A small image captioner, trained from scratch: 203450 training examples.
Rows from block 9 of the image encoder of a small image captioner, named by matrix and row number. Rows with one number belong to one channel. Each number is 128 + 32 x the weight over its row's rms, rounded and kept within 0 to 255. All counts start at 0. Numbers have three digits each.
Before each channel's rows are labels from the 100 images, of 14848, where the channel reaches its highest value: "top examples" is what is common among them. Only what is clearly more common there than usual is listed. The data: photos with spoken descriptions (Open Images, Localized Narratives). In brackets: how many of the 100.
# convs0: expand pointwise conv (encoder.blocks.9.convs.0.weight, 384x64x1x1), inputs 0-63
# convs1: depthwise 5x5 conv (encoder.blocks.9.convs.1.weight, 384x1x5x5, trained with AdamW), a 5x5 kernel
# convs2: project pointwise conv (encoder.blocks.9.convs.2.weight, 64x384x1x1, transposed), outputs 0-63

top examples: text has "front" (29)
convs0.302:108096191169153131131132183147121149177133136118150149141139116091147134118087088045131158130173061109125187088146124171097144058101173145165108140134105144161132137139127131172186186155122121
convs1.302:067098107097080083101096096074086086112115102114102091086111136143127143140
convs2.302:123109187178122098179122112133125131154142127130079090126164139132124124074202149148042124131121142151131076121128173137152060173112176134144105064089116086133155135117141113084168079123151102

top examples: text has "some" (41)
convs0.4:153156041153145133127078094145115177073104115052057128094123101169091130068118126131152144119104152090121145128108122143155131077135103080144103118164097071130161139109153153136127101192115100
convs1.4:095112084126134162079148113190141118083150170085100080159147111122100125176
convs2.4:130130126110111147129103095086092113132089110168108110107165146169068094162077110151133091129092106113112151138205144141143117133053173186140125153173168208118152109145109182131128124070151153

top examples: text has "wearing" (40); text has "woman" (32)
convs0.331:109128149069155120161121182085135112118165198144135151088131155137163141132182160139143072095135175135210137139160154074138085125147151156131081128167155109084140140102195150105067121146117121
convs1.331:171151105096089178185109085081144181097084103139149115100124142143106104106
convs2.331:154136159131091110169141151144125134099114133164083112139150104121188160106141149145164023115120165148099137124161134143116092144162136136199140123096036121095204123141112084122099168142155148

top examples: text has "text" (28)
convs0.73:141108152116101155105104127111139129088087095115179140196158161114185119166060162099132129219139122109160153150095213103090128165149134112119098121100129110121126141132102102049156118165131124
convs1.73:110126129119130119102084096121185180155171171067084095089084127139142149139
convs2.73:105166090118140165146097161127099124123137118147178140157135091119194135052130145051133141133076067119102145148123160120106160148160096125125146178139141118154093166185136052163155120062124145

top examples: text has "dark" (29)
convs0.125:178107143165160122119078082185151158113144110104131164137141091101167146132088133077079165133168111170131157100140147087127074197094186111208076124155120156143107128118130128120072117105115118
convs1.125:129126119134108113100114094100069105121080076091091094115058107100112090096
convs2.125:084142133188130154073167181121117164126122168136149102170104062129136116080155106107105099124101113133123157109145095238102170161117200123112159124110075158115121094114096126115133150116162154

top examples: text has "text" (26)
convs0.150:120085132132151097081110148091119100104127137192170193189153197138139095144106168099082134123118168120176137102126162112093173167109091160120110106133112122152131129115067209133119125186118096
convs1.150:187174128107102173151112100090160149115085101161139101096093186170132126149
convs2.150:186099214119145126104113096099109186136150143142162111127158130134099086135132118149070126169108141139165165144127141183081158128139108170198103137131097185136112144075139116105128079178185157

top examples: text has "wall" (47); text has "sitting" (39)
convs0.338:144118138134117224178133133083157153181157078157146166114171140142140139119103149118174154135122122109125114098097153205150070111128085109132122131135103131187173115119160115196112151055117112
convs1.338:140113103141116109162149114121109076141109132168073063111101156214137138145
convs2.338:167118060135162121153148146137104114101137097145142128136165129143070140148156123129129121122119108092069125099098146146158094138133123178058079033102077073089131167123106178122096098084165097

top examples: text has "water" (32)
convs0.350:110142139122173114155158145171153136084124128148121113153178140183120086153144149216094094094151137180110149145167071143130098153155153104083130194198106120173159097127103131109119067103110106
convs1.350:122101110117118104113097122123081091096095072116089108063069094112084111112
convs2.350:130113081108143139134101143162141108129110144115136129124070102140127097112157118165164102144083108143157146110151154204151118157179136129141142117121064111230076126148141144143126021112183132

top examples: text has "wall" (48); text has "standing" (47); text has "man" (42); text has "wearing" (31)
convs0.133:096128192161153154127155098214099157127164085133134126144114120145096064156162116117078178139109137111098132058163125127087182100107156127136178102131086079174138153137112137123100163081110092
convs1.133:091130166136116097115176158114127138188155090083076132107093122097098075095
convs2.133:122137180127130116098175190065162091161076097120105148193148122125188121116162151076121155133140154125109129076145153107126089097174187149074127134133109091127085166187133140161130119160170144

top examples: text has "holding" (37); text has "woman" (29); text has "man" (29)
convs0.308:126099116137149147141138160171143152181115080113160147098128166091061102171175170231102079135157196138161160120124140168076117104149134142161103123075118096131124146136118094113124173125106151
convs1.308:120076081106112116096058123150160132128181150154171171166126121136126108077
convs2.308:199077207112086156117154105150112166108118154165198096094129121108096143127167134085063140091164088123158152120121147107087173073124145102114154132098136147172128151095090164140094121152093115

top examples: text has "buildings" (33)
convs0.5:166121131121146108093092159144156098107115145118096105134184096110053081163129133122162156107145201173202091088115148167162099081172098106137129113064147074139162100088131154101139145112132117
convs1.5:156124100103147101088107139184083086096155182116135116115133161148150099056
convs2.5:126173128180121114102160129082113102095099149139142140179103119125089129098136147150153132121104154135161029133131205202130111124094116154156058191158180130132078102119098136124164128119155117

top examples: text has "trees" (69); text has "sky" (63); text has "building" (27); text has "buildings" (27)
convs0.214:131086126134108120153085173120184176117170152114148169172143166114097125083210106175171173126157115185148125122095149120134105104147090084128159164127111106202171154116109124151127079137080108
convs1.214:136163151134142119176211191145103157180184146115138153137117125108108106127
convs2.214:109117165200110136137107131105097144122149134081075069152098115080093155143127111172199099124137140131104125086135057107141146154056134139091144161091149123095128199155074123131118097122102174

top examples: text has "people" (47)
convs0.81:160157060202137122130109106142149143117169109106141139134144175152185200121162110066197091121110140135157132133172113150162138153175142181140153171130127116188133092093134151170135173145098115
convs1.81:146151145144158118130148130127087137088105094102126104072077082138079080066
convs2.81:141162157155129111143158140183110170145183124105117075148129160109110107214108102101067164124160068073154162143125160115096112152110129138118139120133123101159137042114077094162159147079159131

top examples: text has "sky" (50); text has "building" (30)
convs0.224:148167147135162133158164096143183118146129075167104087132175144221105130140138145167157108109167104139156117052125134176103170125145157179128109162111152145176074141108063132117172134123131099
convs1.224:141144151075098158129142106091160185143098069176150137098091173138112097104
convs2.224:145109119115169190101158048087113151165182144135111127119089138196131097088082105080138136089152099101133123150093087108169072112073086093084153112132135136104152134083155157107134088132158147

top examples: text has "buildings" (28); text has "road" (27)
convs0.356:110106147152132136131118119048152125178180105060109183148129128130112177187130169117165090137113154086152129164113160145132149085109101065176136145154118062135138192086115104167116099134108105
convs1.356:133115112120165120144097133128090183172179104070170188159098088147128137111
convs2.356:139063097122138120123120146116128122066159130131086130177113077109104050142111117210130159094139138085127131153119149049124129098146114103079114152108082106103133092100111174182170156111079124

top examples: text has "sitting" (38); text has "holding" (35)
convs0.210:150058071163101151097138160164175192170144150148146163138086124154090133137126145153136117159100104117124138110069063123077113130131086136167144172132144073137121131183163087096124160158075164
convs1.210:105075100080069081108104090097118125131085119164154139139140171152136168167
convs2.210:099152097108132119194063090142120216109108105106080121160131116168178123144145092119094133133138109144099113167133098137157081105085114093134149146146158134111154170109152223138117139204118120

top examples: text has "building" (38); text has "windows" (28)
convs0.289:177159137166147095168085054112148150118117108156125135092135108130080077129144119120130110096147129148140081146131066143052164132060080104111157142109088162124190157106113124102124093083073139
convs1.289:120169145146142136132150123139115102107083099082090089066107156158159191175
convs2.289:110106107157147137097143133077102156137112158155118123094080171115141140162120130093118032117111115144086094138127172054169113160136132143049138146118146150135163113129065149062163109121085080

top examples: text has "building" (43); text has "windows" (32)
convs0.169:134156059183131144180084102214126135099155103127154130116142101157157151194172129161121108122116146171152078154117090089110118156100101113136079156129084145141151163106128104072125131095056125
convs1.169:110132158131138119160140171122139138187157148159180184184172139136136179166
convs2.169:153116144092149100160127109080133097155162154145115150051085167151103115101143140088083122144085134096126085143128128127164113178118185128134143150064117126187190142075109143096183091195129136

top examples: text has "sky" (56)
convs0.362:094155149141120132116146216150138124165133135134132107178113175122163100158111109137199153111046166104154151154139180078106153197163094109104085138100112115138142084101137175166140122103088144
convs1.362:073102111138151078114117150178067081123143193085132131145153100109146129150
convs2.362:188143163102176185085109101046077166153108132109144164137111065139139124121182115094108094130127173126163103146152184136159139114078102192154124109107111145148166127112151122145168111133163176

top examples: text has "sitting" (38)
convs0.183:092209149161130102112154205117124156135102129109128134139156171121111132106122115065133121137141141127167141141065167130161156095107137159055107160229137158100081143139101135095093156146100145
convs1.183:131099068109147148110099135161160164160183160139161165193172150157118132136
convs2.183:115119154137145130160117031145140101141091120175104174174083193144164107110088173156132131123145177159123123155111142124170101170148125119125167172093129130151086129115069035128132105129163135

top examples: text has "wall" (41); text has "woman" (30); text has "wearing" (29)
convs0.324:099055191157046111178125134121144137117121143135124057132091146096122146108081124138180179085095175099113148138119068151123095098094139163131114144148146080160117108136091104121112066137154098
convs1.324:178139118066120116141074117134164068104114161105101116172182123105106159150
convs2.324:125146057147149104127143183089091071103144202139151119086143090146138117123114147157091119089123116141062109149169105082129066109128082135166130157096134119151141122143121199125134131092202091

top examples: text has "woman" (34)
convs0.340:105134155126145173127090138148124158080084174157153087150090140123152041104110148180123152090197121160157122117121086125115135125177179133212159142121123125150157158147166133091133127177073142
convs1.340:120123104120117146135152168134142098108216156109098160195178139096097146105
convs2.340:217130183091136134105156117148149149134123126175059143121110144130076108119146168208095162098115147062143149117162142117141102136102092177143053167135126117135091122105140132120178103172108118

top examples: text has "wearing" (30)
convs0.34:101149149137147105109132220183114162108116126108132076133148075180083127027122149109138126136161090110162165126195087120075133148123133111106147146163120120142126101086122127094161117081108091
convs1.34:118138151117174111135131166229126098100138192102091126109112112088113129134
convs2.34:161136223142082051141137128109067132086094106127121201116159156140133173105109104153122146125108123129155141091123101113129140139120083145156211112116105156136113136155085198162119144142087101

top examples: text has "text" (42)
convs0.86:138107140189182144133128152126144114076127074154175144185158163113155106122085171143132162177130138122124098105084149107055126128126143139142112144129142146071143183138084137084188050131107085
convs1.86:111080062088110151133148126161164163149158163097099068087116146150137155152
convs2.86:132152161115083094123137153143041154124109146138144150160160141140176105056139114097141164151156084173152116223103110139110132208111114125132103123094156097125102154164186151126168096153129138

top examples: text has "holding" (38); text has "man" (30); text has "wearing" (30)
convs0.87:098119118141153167208145119140140179121113109171151136113123121040102141089088160204161105094087158113100135123132127181129158102167190165115111082159143106128188145114134100158152109085109129
convs1.87:163156122085099127113130121128080092144142161061084117178178083102113156144
convs2.87:191165153130143148053171151171109108126138123121119166085110098127118129125077125082101120108089078159098145140124156136109149075143095160137120096065075086071184095126139162129090133128166071

top examples: text has "standing" (60); text has "people" (50); text has "wearing" (29); text has "persons" (28)
convs0.267:152133099145134137095060182132130104139096187121131167148142128159114156150135118102102152112145081089140149132134147176132159054171118185081136138193128070129190116060168086127126165141105129
convs1.267:154146175146172152167100108156089091060068134104097079109126147129129132143
convs2.267:143142136168111181158065167131136151102109153114113162150053114136176132095050128109119045079157120141122141160130110153120140111054125116114137131194096179159124120153110123126087156153092104

top examples: text has "grass" (39); text has "person" (37)
convs0.14:106093138074177120095085123125148090135181182125149084164159140134114135067110179076116149153192157110181123130140110139092134111114130112151119218168124088124130111110102189126144181151157119
convs1.14:168159148130127164159125131086147147122107096147142087111101143121059068061
convs2.14:152153176092131100090115142145142105076114148120057129117151132121116146054034150090115144150079136141126127103091120135179193131138127153137130195064096119116111131147114079081108113106105096

top examples: text has "man" (39); text has "wearing" (33)
convs0.212:143133109091109155083136022075109113162120151147109133137111152136143110087049150175197146112133099134138138126113133158055118100144112118109102112136214161102143114116152125183126172116124121
convs1.212:158159092067112158141087097089160153085087098162152093087103145160113143136
convs2.212:157142127133145165170166112161184119152090125149079109192222173159130120101138121119179173136097123138156064127191118095147110151136154140115110145131105098048118132100131093095088102124144155

top examples: text has "standing" (49); text has "wall" (44); text has "two" (33)
convs0.52:102073130137113217155143143132136115074087118102123142095176152132180134115135146106137164085134116075133144114179105145101110109171105199096123194170095135106146158104132144158145154114139045
convs1.52:154114103186174150102068185137105085057118116123098107110150119104125127133
convs2.52:142122146117130065126095098074183129126130160060157119107102050128163152139113144121106064116151162138143104127083098156103118109030159097134163088145126134154151094150090092136107181113119154

top examples: text has "plants" (32)
convs0.280:122102099107135113064119150126120121104120077150115110115182148070086127171108092176192120118157135106144104073137198132107085109145145071109111144106119071137109118038109111148135133165108177
convs1.280:128110088104167088124095127153129177097180152155140090105154092145086082178
convs2.280:117125140179187160173215152157132121127085125134123106143071132120042149089150096079138106157140151104097112158115111112090105150120151173147089098103191126124101107186116153179091130132120149

top examples: text has "table" (36); text has "screen" (34)
convs0.7:094061111158165129093111095105148143063092142089125179132178108075108117154134150113178118161162138150099128111146117147078093092118135125118158166085112152162140185093128099096100157214085134
convs1.7:128127137140156115153203184159143142143187215128148157147133108129133122109
convs2.7:120131101199106179161152117195110181154128124113155144083080102073116115179070094136188080152177135137166118199091122166131108134090141141145129150114123131120157170166098117134143104175115134

top examples: text has "water" (34)
convs0.314:107118138099135105156122077163127112128136103153182071117084128081160103154195102113131110115071120131127074167120106131085115076116111116197163134143117115169174171102127196086164134114089076
convs1.314:109103147126140114129116122160168163161162167179160145139148114082067082070
convs2.314:113107136104139184160125159110120145129108133126115139133095101117130147117137185070157084145104223129149160108119187111122105174174104110119243152094110162124129163065137135112122162158137113

top examples: text has "lights" (27)
convs0.50:093124067128173102096092129057117112098159134161067170133152157142144112109136183163127068118190108143142189110136097173104139129121186139054109185136134117116153140109150128093113137088130157
convs1.50:161157132091122122158149148150079099133114194113091106073162113108144074174
convs2.50:152107148137166133159162118134106107146173145107081131144136061135170120119051088144092122140112201174114112065119133162146123058132095166129128131154073145150131145165089139130114118222138116

top examples: text has "trees" (71); text has "sky" (61); text has "buildings" (44); text has "road" (25)
convs0.254:122111115072117128091126124159137104125122189121111134106144129152072146127161137131124133135159134179179071113154126161144082154199128137033106147110134182202136140088085141187136178108124131
convs1.254:129102104116147111096099147169136075082171169166163155084098163179143103111
convs2.254:098131162145142124120120095075131047133103133133167133155125132103081113109146135133145159146107040138108066136117215134109112128147164098126074169128184106123122095191145074168124128132129081

top examples: text has "woman" (26)
convs0.187:093090193079135126088099202115130173116157151163149122072160160136153084147190084125106139148140132161110159150108129137120105120139132150109150145208108168176084106098074156107119152147075120
convs1.187:138145152150198165141154151157146130201191118136127168155122141155138175147
convs2.187:130057091118133146162137121149105149124104124147115140059067161105139065106172123152124114151113110109148153133117156087168119167178091066106095100091104168173151080117071143197104121118151096

top examples: text has "road" (25)
convs0.115:117103179232112153162098124178145145141107130097102158163075124080111124135104119132105108138169104145147090086146186123125192144127104087170113139152095184084129118122163090169087086142137144
convs1.115:134162136111133143142152107131144134177141180138143178172183137159207168148
convs2.115:116093140148166172101151155107129117178112128157144099135039172138166095152147156137059131158158140165128132120177181113064131142117128123097150110122118109212150067104122135082086167104108123

top examples: text has "standing" (46); text has "holding" (35); text has "man" (30)
convs0.231:087142162158175125103110179111169093134096177176099124099132200167143060132109090137183127089146112093123132122154075089101154124163111145143143170144158089136103099159115153100098172111128198
convs1.231:154171162122109166141102097073136110120072127104092122093196134142147135186
convs2.231:100119098103121114114148131143097074103155170158101167101113129140139111142077117068138096126101147161111048148203123096112108147119058088148065123143149127180128144181107169122129110139204129

top examples: text has "standing" (53); text has "wall" (42); text has "two" (33); text has "man" (31)
convs0.74:157159114144143155063157146221118072111111134155124138165139123173084092141157140159117169120122064096105082124147135143141146072121098157090167144175092142105169175083102134142092162085113116
convs1.74:132126148142100109156183188120121083046069104141114092137159130148141138112
convs2.74:150094085135062133129169176064134133115142130064115167124082131167145203094115133086111126015120111120121125164109134080097135091151126094082127125139113113176108133170133141138146138127097123

top examples: text has "dark" (31)
convs0.238:183107153170148141093223111162097138117146142077104204133091092132121143109124137137133144167100113116083098177110165122110143082120156113085122129126112161105095156073150147163182100064111151
convs1.238:121076079084114095090064074094103094095080116102119116105124123120120105114
convs2.238:169122087128157198092139087153115077114190114112143098169116147109077130131133128119155094164100146156091129127132137109147109178112118168138111138111116129158198135060068155077063154110184138

top examples: text has "sky" (55)
convs0.75:112125157122129174113076102110141120152086131131090135095105073155124121136082057113165173099171148172112113158115091138098064095123122142091114167098136129187200088137171144099176149094169154
convs1.75:142125079119133124133142114118137135118156146123107112123089062081073061059
convs2.75:122142155145077117137139102117210180160133159098085131107065163068101118163093154159125131136116117157131175126103116137128189108070161162136131150152125099197144212152126094108136139139102160

top examples: text has "sky" (69); text has "water" (31)
convs0.197:117123149187112142137057091116141172123115100157109152208102105119157062168119107069094088115143106116124197126181075156089157116133159111118103108124076133108161175143115120133118088082127148
convs1.197:076096101087095091076074074087128140133143142151171155151163132139148150145
convs2.197:119152162102116139071090113154107133096161077119098134181089131136191126080162131163087121072088049127156097104117100159164146134105142088140049148136140147172119095146142152113145087170159105

top examples: text has "people" (51); text has "standing" (47); text has "holding" (39)
convs0.174:103139085129118163063095150151104080154076124081145100110146113140094163117125168131109117130130058122112104189141110113176128064171136189143174115141106121121156175063133118089199123134102112
convs1.174:134149205190118145140107137141119103075102123114102066107117159157151099091
convs2.174:135176091142161170125091121087138198134069131138126153137106125122141206136093160099124158136075128136118157194132167183130181123099112118152126123169131217160144104070095145089112123138123133

top examples: text has "man" (41); text has "wearing" (37)
convs0.288:076104142143115220102161131179155166120119132105137091112211158090211131117158113176123123134144141148170125159162133168083142132099089122120095107182096144145145135138076156156128148115118081
convs1.288:164180185088059155173132089089165134095093100118115103117131119117117142142
convs2.288:170102115135080111151096104037124120131080165083121127151160091154123211135081155087149119112102102099154135104139091113079200091134161084131173095109126109155129126111080092154131157100128116

top examples: text has "woman" (30)
convs0.77:127155083157151120091130135058163117176125149100204153067115138127097150114117120155171147062116158121164145139224109132160089108181137194156119130120157107155138116127121125126134154162177107
convs1.77:189164187157186140127096097169098094074093112113118108118101127137101136119
convs2.77:104119137159156164155102086183193142129110138133164094053119132138124040213116175110195138117163128138108155159120137145093120139128098101166121118151113144097143108125119094125105136091184177

top examples: text has "wearing" (29); text has "two" (28)
convs0.364:095137106096126167097136164152131169130162103135104150149076157074109143126097124118083103072105182132157125152203111113139139113114142116116131142245133111090101175072135167110104120151077129
convs1.364:113111108161089104088149157091118088168146068126078182127091149096167125114
convs2.364:118100165121184097059091119120184139118201179089149134111143153136158123112134147142206130095143125168135156112109140154072088107148131196096131147072102146138152096136139129078134199122121121

top examples: text has "road" (25)
convs0.374:121056114155089152158084085131198120090145144077084153123121106159088134184094096098152164085106141112115102104126126105144148086151163116112113125175100108156050156153121158076065120135127146
convs1.374:106117109145138109110094112140146152106107093176175123066085210152153122098
convs2.374:126168199168119120118149125080135114095134163168071102143089119109124120133177194190096137189151115133121149111075155163124137084135113078139093131169119151101063154101138142081112147189106128

top examples: text has "woman" (27)
convs0.370:135081127195128135043147120098179137144118143170196141161111137123163112126146117121072121114086134111166144135175148094130088097168144148116100107127099096098124138085164122158136129224076098
convs1.370:102113078113149137154072106168125150093129179114128061110158137141074112171
convs2.370:106118099107116169146140170159114173143096151079157118099118159175142117132171091181149082191107071150155139131142182171103219115090121073135167156145113146174110113147143097099159110129124159

top examples: text has "water" (33)
convs0.144:102081126095110100166129130152172137131110067139121122117114092133164106118149113214146091114141137140081139187128113166077077044105128086146145090149117092107134173106151111187156088106087105
convs1.144:141102103125117162137168169166159164159189199135091093095120108111106101106
convs2.144:071119136113107168156125102137131142132207147092134157135117133122167138176156150104139114135140229135123141215080179135117100145201132168130174118085132137121103158122127163178105095145143132

top examples: text has "text" (31)
convs0.19:083104110179117114092044139102133139099197129107155135167156148117160118148101190143122140150172201165091124135189147081109147156143115104142154100123113149089117141151144166135079112180094085
convs1.19:110109132166151103138136136109188201147108060153143129082087151115096096123
convs2.19:206226149169105115059127038132096124131108144147145139141154076155140106112117195131147138145093111141140106169155112152143111118151142088140103112145121141085133180166152144074120126114125096

top examples: text has "building" (30)
convs0.257:129099111171120166159153077170187070108134129089135151125100135176089128141081142096147162179133088131101096131109124088109117051136154130089171172110142093170100117108197155150151142138190142
convs1.257:119110182100085118094176117085123123179123091097078150128098072101145163128
convs2.257:170111143123127176175110115109126189110138094144123097104129129132166188145171125112106120121143105138099181141117122095159171182093150124117042120133111122130074145083185078122043145138114178

top examples: text has "building" (32)
convs0.252:124113137110137192130098099140068119087204129141137116127131085173144106127138184174136102073200101131161094100087169117093143133131142140139149158175126112180160145139044160128136089139117166
convs1.252:127099134137074125133135144078137130167165103125121141166045116103104154059
convs2.252:073118139111106144154174100144216130176160135164127113162172203143158140067098163059116138106159137105150148116125097168144136091172133136138087095132146139086168131155165097142090088093140130

top examples: text has "grass" (27)
convs0.130:143168132112116155165162134199152103188045183111078153092139111142155133182125113140155105051111093125123113103148150097141149081138156103147141080164129195160117142095096168152140144120132151
convs1.130:115126108137113135136164149132117173215179134113162208166136122143160126120
convs2.130:148119173165134145076149079225082124148128112179133139144149101112156152082137058138126097184153139129134168142108154147154111134175096104097146112079069142113143088137127115192133091121124175

top examples: text has "wearing" (29); text has "two" (27)
convs0.48:081134157165104117112107207166142119165106202096126151079079122077149156073138170116138164065165137151122181128168082151100096132097137135106133166113096085139145132106158170135148172153143134
convs1.48:185165154163178151119107147166125091099092127148105108140161194150137137179
convs2.48:119121164139156108139096137168118106063112188093153184148158136126142104128108122151097094144118158122119166157093116084133113154079113064168092081143097081171057070104110116194102126104149143

top examples: text has "wearing" (34); text has "man" (30)
convs0.375:088131127118094110096135100135087124144120227069132105127120146152091099098110182166166149162135117160114097165136124147121142087161099131155139114208194132052106126149139136159098148085098096
convs1.375:153137158102111140152128102111151159130066101132183131074110140184150067090
convs2.375:103175158079102170148100121173173182179195087162123152150214104107131134116128122152099148141101139105084145149138130092135094119120127167156115118087173143059158146147117091091169117098158094

top examples: text has "trees" (71); text has "sky" (57); text has "grass" (47)
convs0.319:150111110175136118142133092083104109118104048159133115129092078132169077185110125135117086175117100108123149132153130133131094095127178136162103150176185193157109101134160146156118178192097077
convs1.319:112144124115088079112116101085111138123095094177197194145136150137162170124
convs2.319:089149121109171113130105106120126121123149097095083145102176160151095159179203149144099097082101097137077108144170134174113118134074181111114131106078168125203089142120156068111116092145158095

top examples: text has "wearing" (32); text has "woman" (31); text has "smiling" (27)
convs0.91:118100119147143154193126146060172072078136084143094081133124101044158086144083123119142100108096135108148135098138130110147067158069121152136130142103127110174156130149062123109149185162134147
convs1.91:093107136156172100104122148151082095121158164093103154175161093105156194152
convs2.91:104188183149131081090098126180121117094141151117134066094096090103127148085120151196143094128169094138117141097084117073119110136115193085122139138124109150121155159105159090110143197126119195

top examples: text has "people" (53)
convs0.192:135097098137127086137128106073175115102093044188118097084133125165169143124131138142083139172146172127162126129139147115140125147111169134185148147101079148179143179068133113159134067168100174
convs1.192:167141141112145111103076093092086094090086090105090093077100116093116112095
convs2.192:160121139183153195138108200129154140152158138185099141133085118104133151144199149160173133131119157127142157099115176100119168129086172118057169101128086161134115083107151174103101116099091156

top examples: text has "man" (35); text has "wearing" (33)
convs0.149:095122173165124147126134143167231154092084154099187109134170179140144110151172134147140116150111117122143142132142122186070152171132098116069155145101121128186099128100103140147110102143104052
convs1.149:112131116106105120149138136107129155186161134093176200185148126143194154128
convs2.149:169094165139110112104111043140156107105145147116121164090156149095147060091137147138093084114118122105152111156148109124183148114061046117150148176151131112172195115105094120163111108112165102

top examples: text has "car" (25)
convs0.321:142143123103057111142136137114177161132089130091146078114049107140070129119095172089134157079117090183111094164146097127157138173118144149091093161131138157129135181093140118133147180191095087
convs1.321:140149115099095157157155100071164163175105065161153125095074121120107097129
convs2.321:158196161150101195104092102169146148114139119155082106125152114147183149164112213153178132099110144147166116168153142179147126113185138144181119136105132099143183110109106142092187097107135113

top examples: text has "grass" (30)
convs0.58:196124104091128131178177116133114116162166166119119087147141115132096086153102131106094130052175071107157128126139093111104119156154108096162164130127141187241144119142100133137139081107108141
convs1.58:131117095093145126117094124097147150109112134142170191176164125182187181146
convs2.58:122117150163143106170132108100106100171112136137145175133157077079095084142240145156067122166121125184112106168168142100149091102094137087138173153146055112134122117114118136103093162143124121

top examples: text has "wall" (41); text has "holding" (38); text has "two" (31)
convs0.151:081158134116135162127087171178107159092088130111184139161174148138126138162168048120103131125162126071127177120150162167132138105103076145105127171150165101069099124184110112119132176142113072
convs1.151:134091098082105120119128116116128087103104146128099052123166178145084158185
convs2.151:098141117122124114109158106176073117126173165156110158132153126126136103120128138140156131223125109149132091131155093112089123183166096181209094114061191101116109149137081113140156081092132101

top examples: text has "man" (31)
convs0.322:178106071153176117076127146138181103141176222130143136100094132115076139111097119122139161115094080092039131135098130146092182065123114163143122136159114149124113095119120135153145126177124135
convs1.322:139126126121109123155141094110155167170152151168196171193182125143147159154
convs2.322:119131122154158103088135142146072135090108110084136103133122177132133122122148166084058143135116074134084109074119116090151044164122118118116156147114188094121131209149178135107144155196112147

top examples: text has "table" (33)
convs0.311:046102116107103155134110098111131165083110138202149136130106090106134126104132133164133163120142145170149138132153060200144107185114093069131110152095097098188161133134116097090138073085127159
convs1.311:205120157132199181141118117165144103070103143117114087091125149117134127126
convs2.311:122130101054090158096143136124197128089157105168105135176131115077147133108089133138110132136143162079077122124098112121115125121138139133052113157199108144194196067157143139156150127127094098

top examples: text has "lights" (47)
convs0.221:112189066125135124135144106123142091083204112203129123133150176098138144047083144121122101164102143127081101151122091093043160130111134151137117122118116132093110094076149111129118066130137128
convs1.221:114125140116086132125153123102132143178128128159143220185174152139179135156
convs2.221:113077171176114054122128141120099123134118117176069088128119077160153127109166178149129132086129161113132066086082141128167188168101078157119158179125106165130111101075155157141110150155149137

top examples: text has "woman" (26)
convs0.234:107073101167162101090148115120122112094151091071099142118125131101155178109115097136092117094109117106083113137053172206177115078145171165121128131163066140108108133061139110109146125132128182
convs1.234:117136172141121082152203178111091117152133052096099095099117134112127122114
convs2.234:112131118176116151088107161182126121141145186139182156129082100116092086138118134186119135121099074146067138087137133113165144140170147176090147122138173109116150182067168095068121123071142165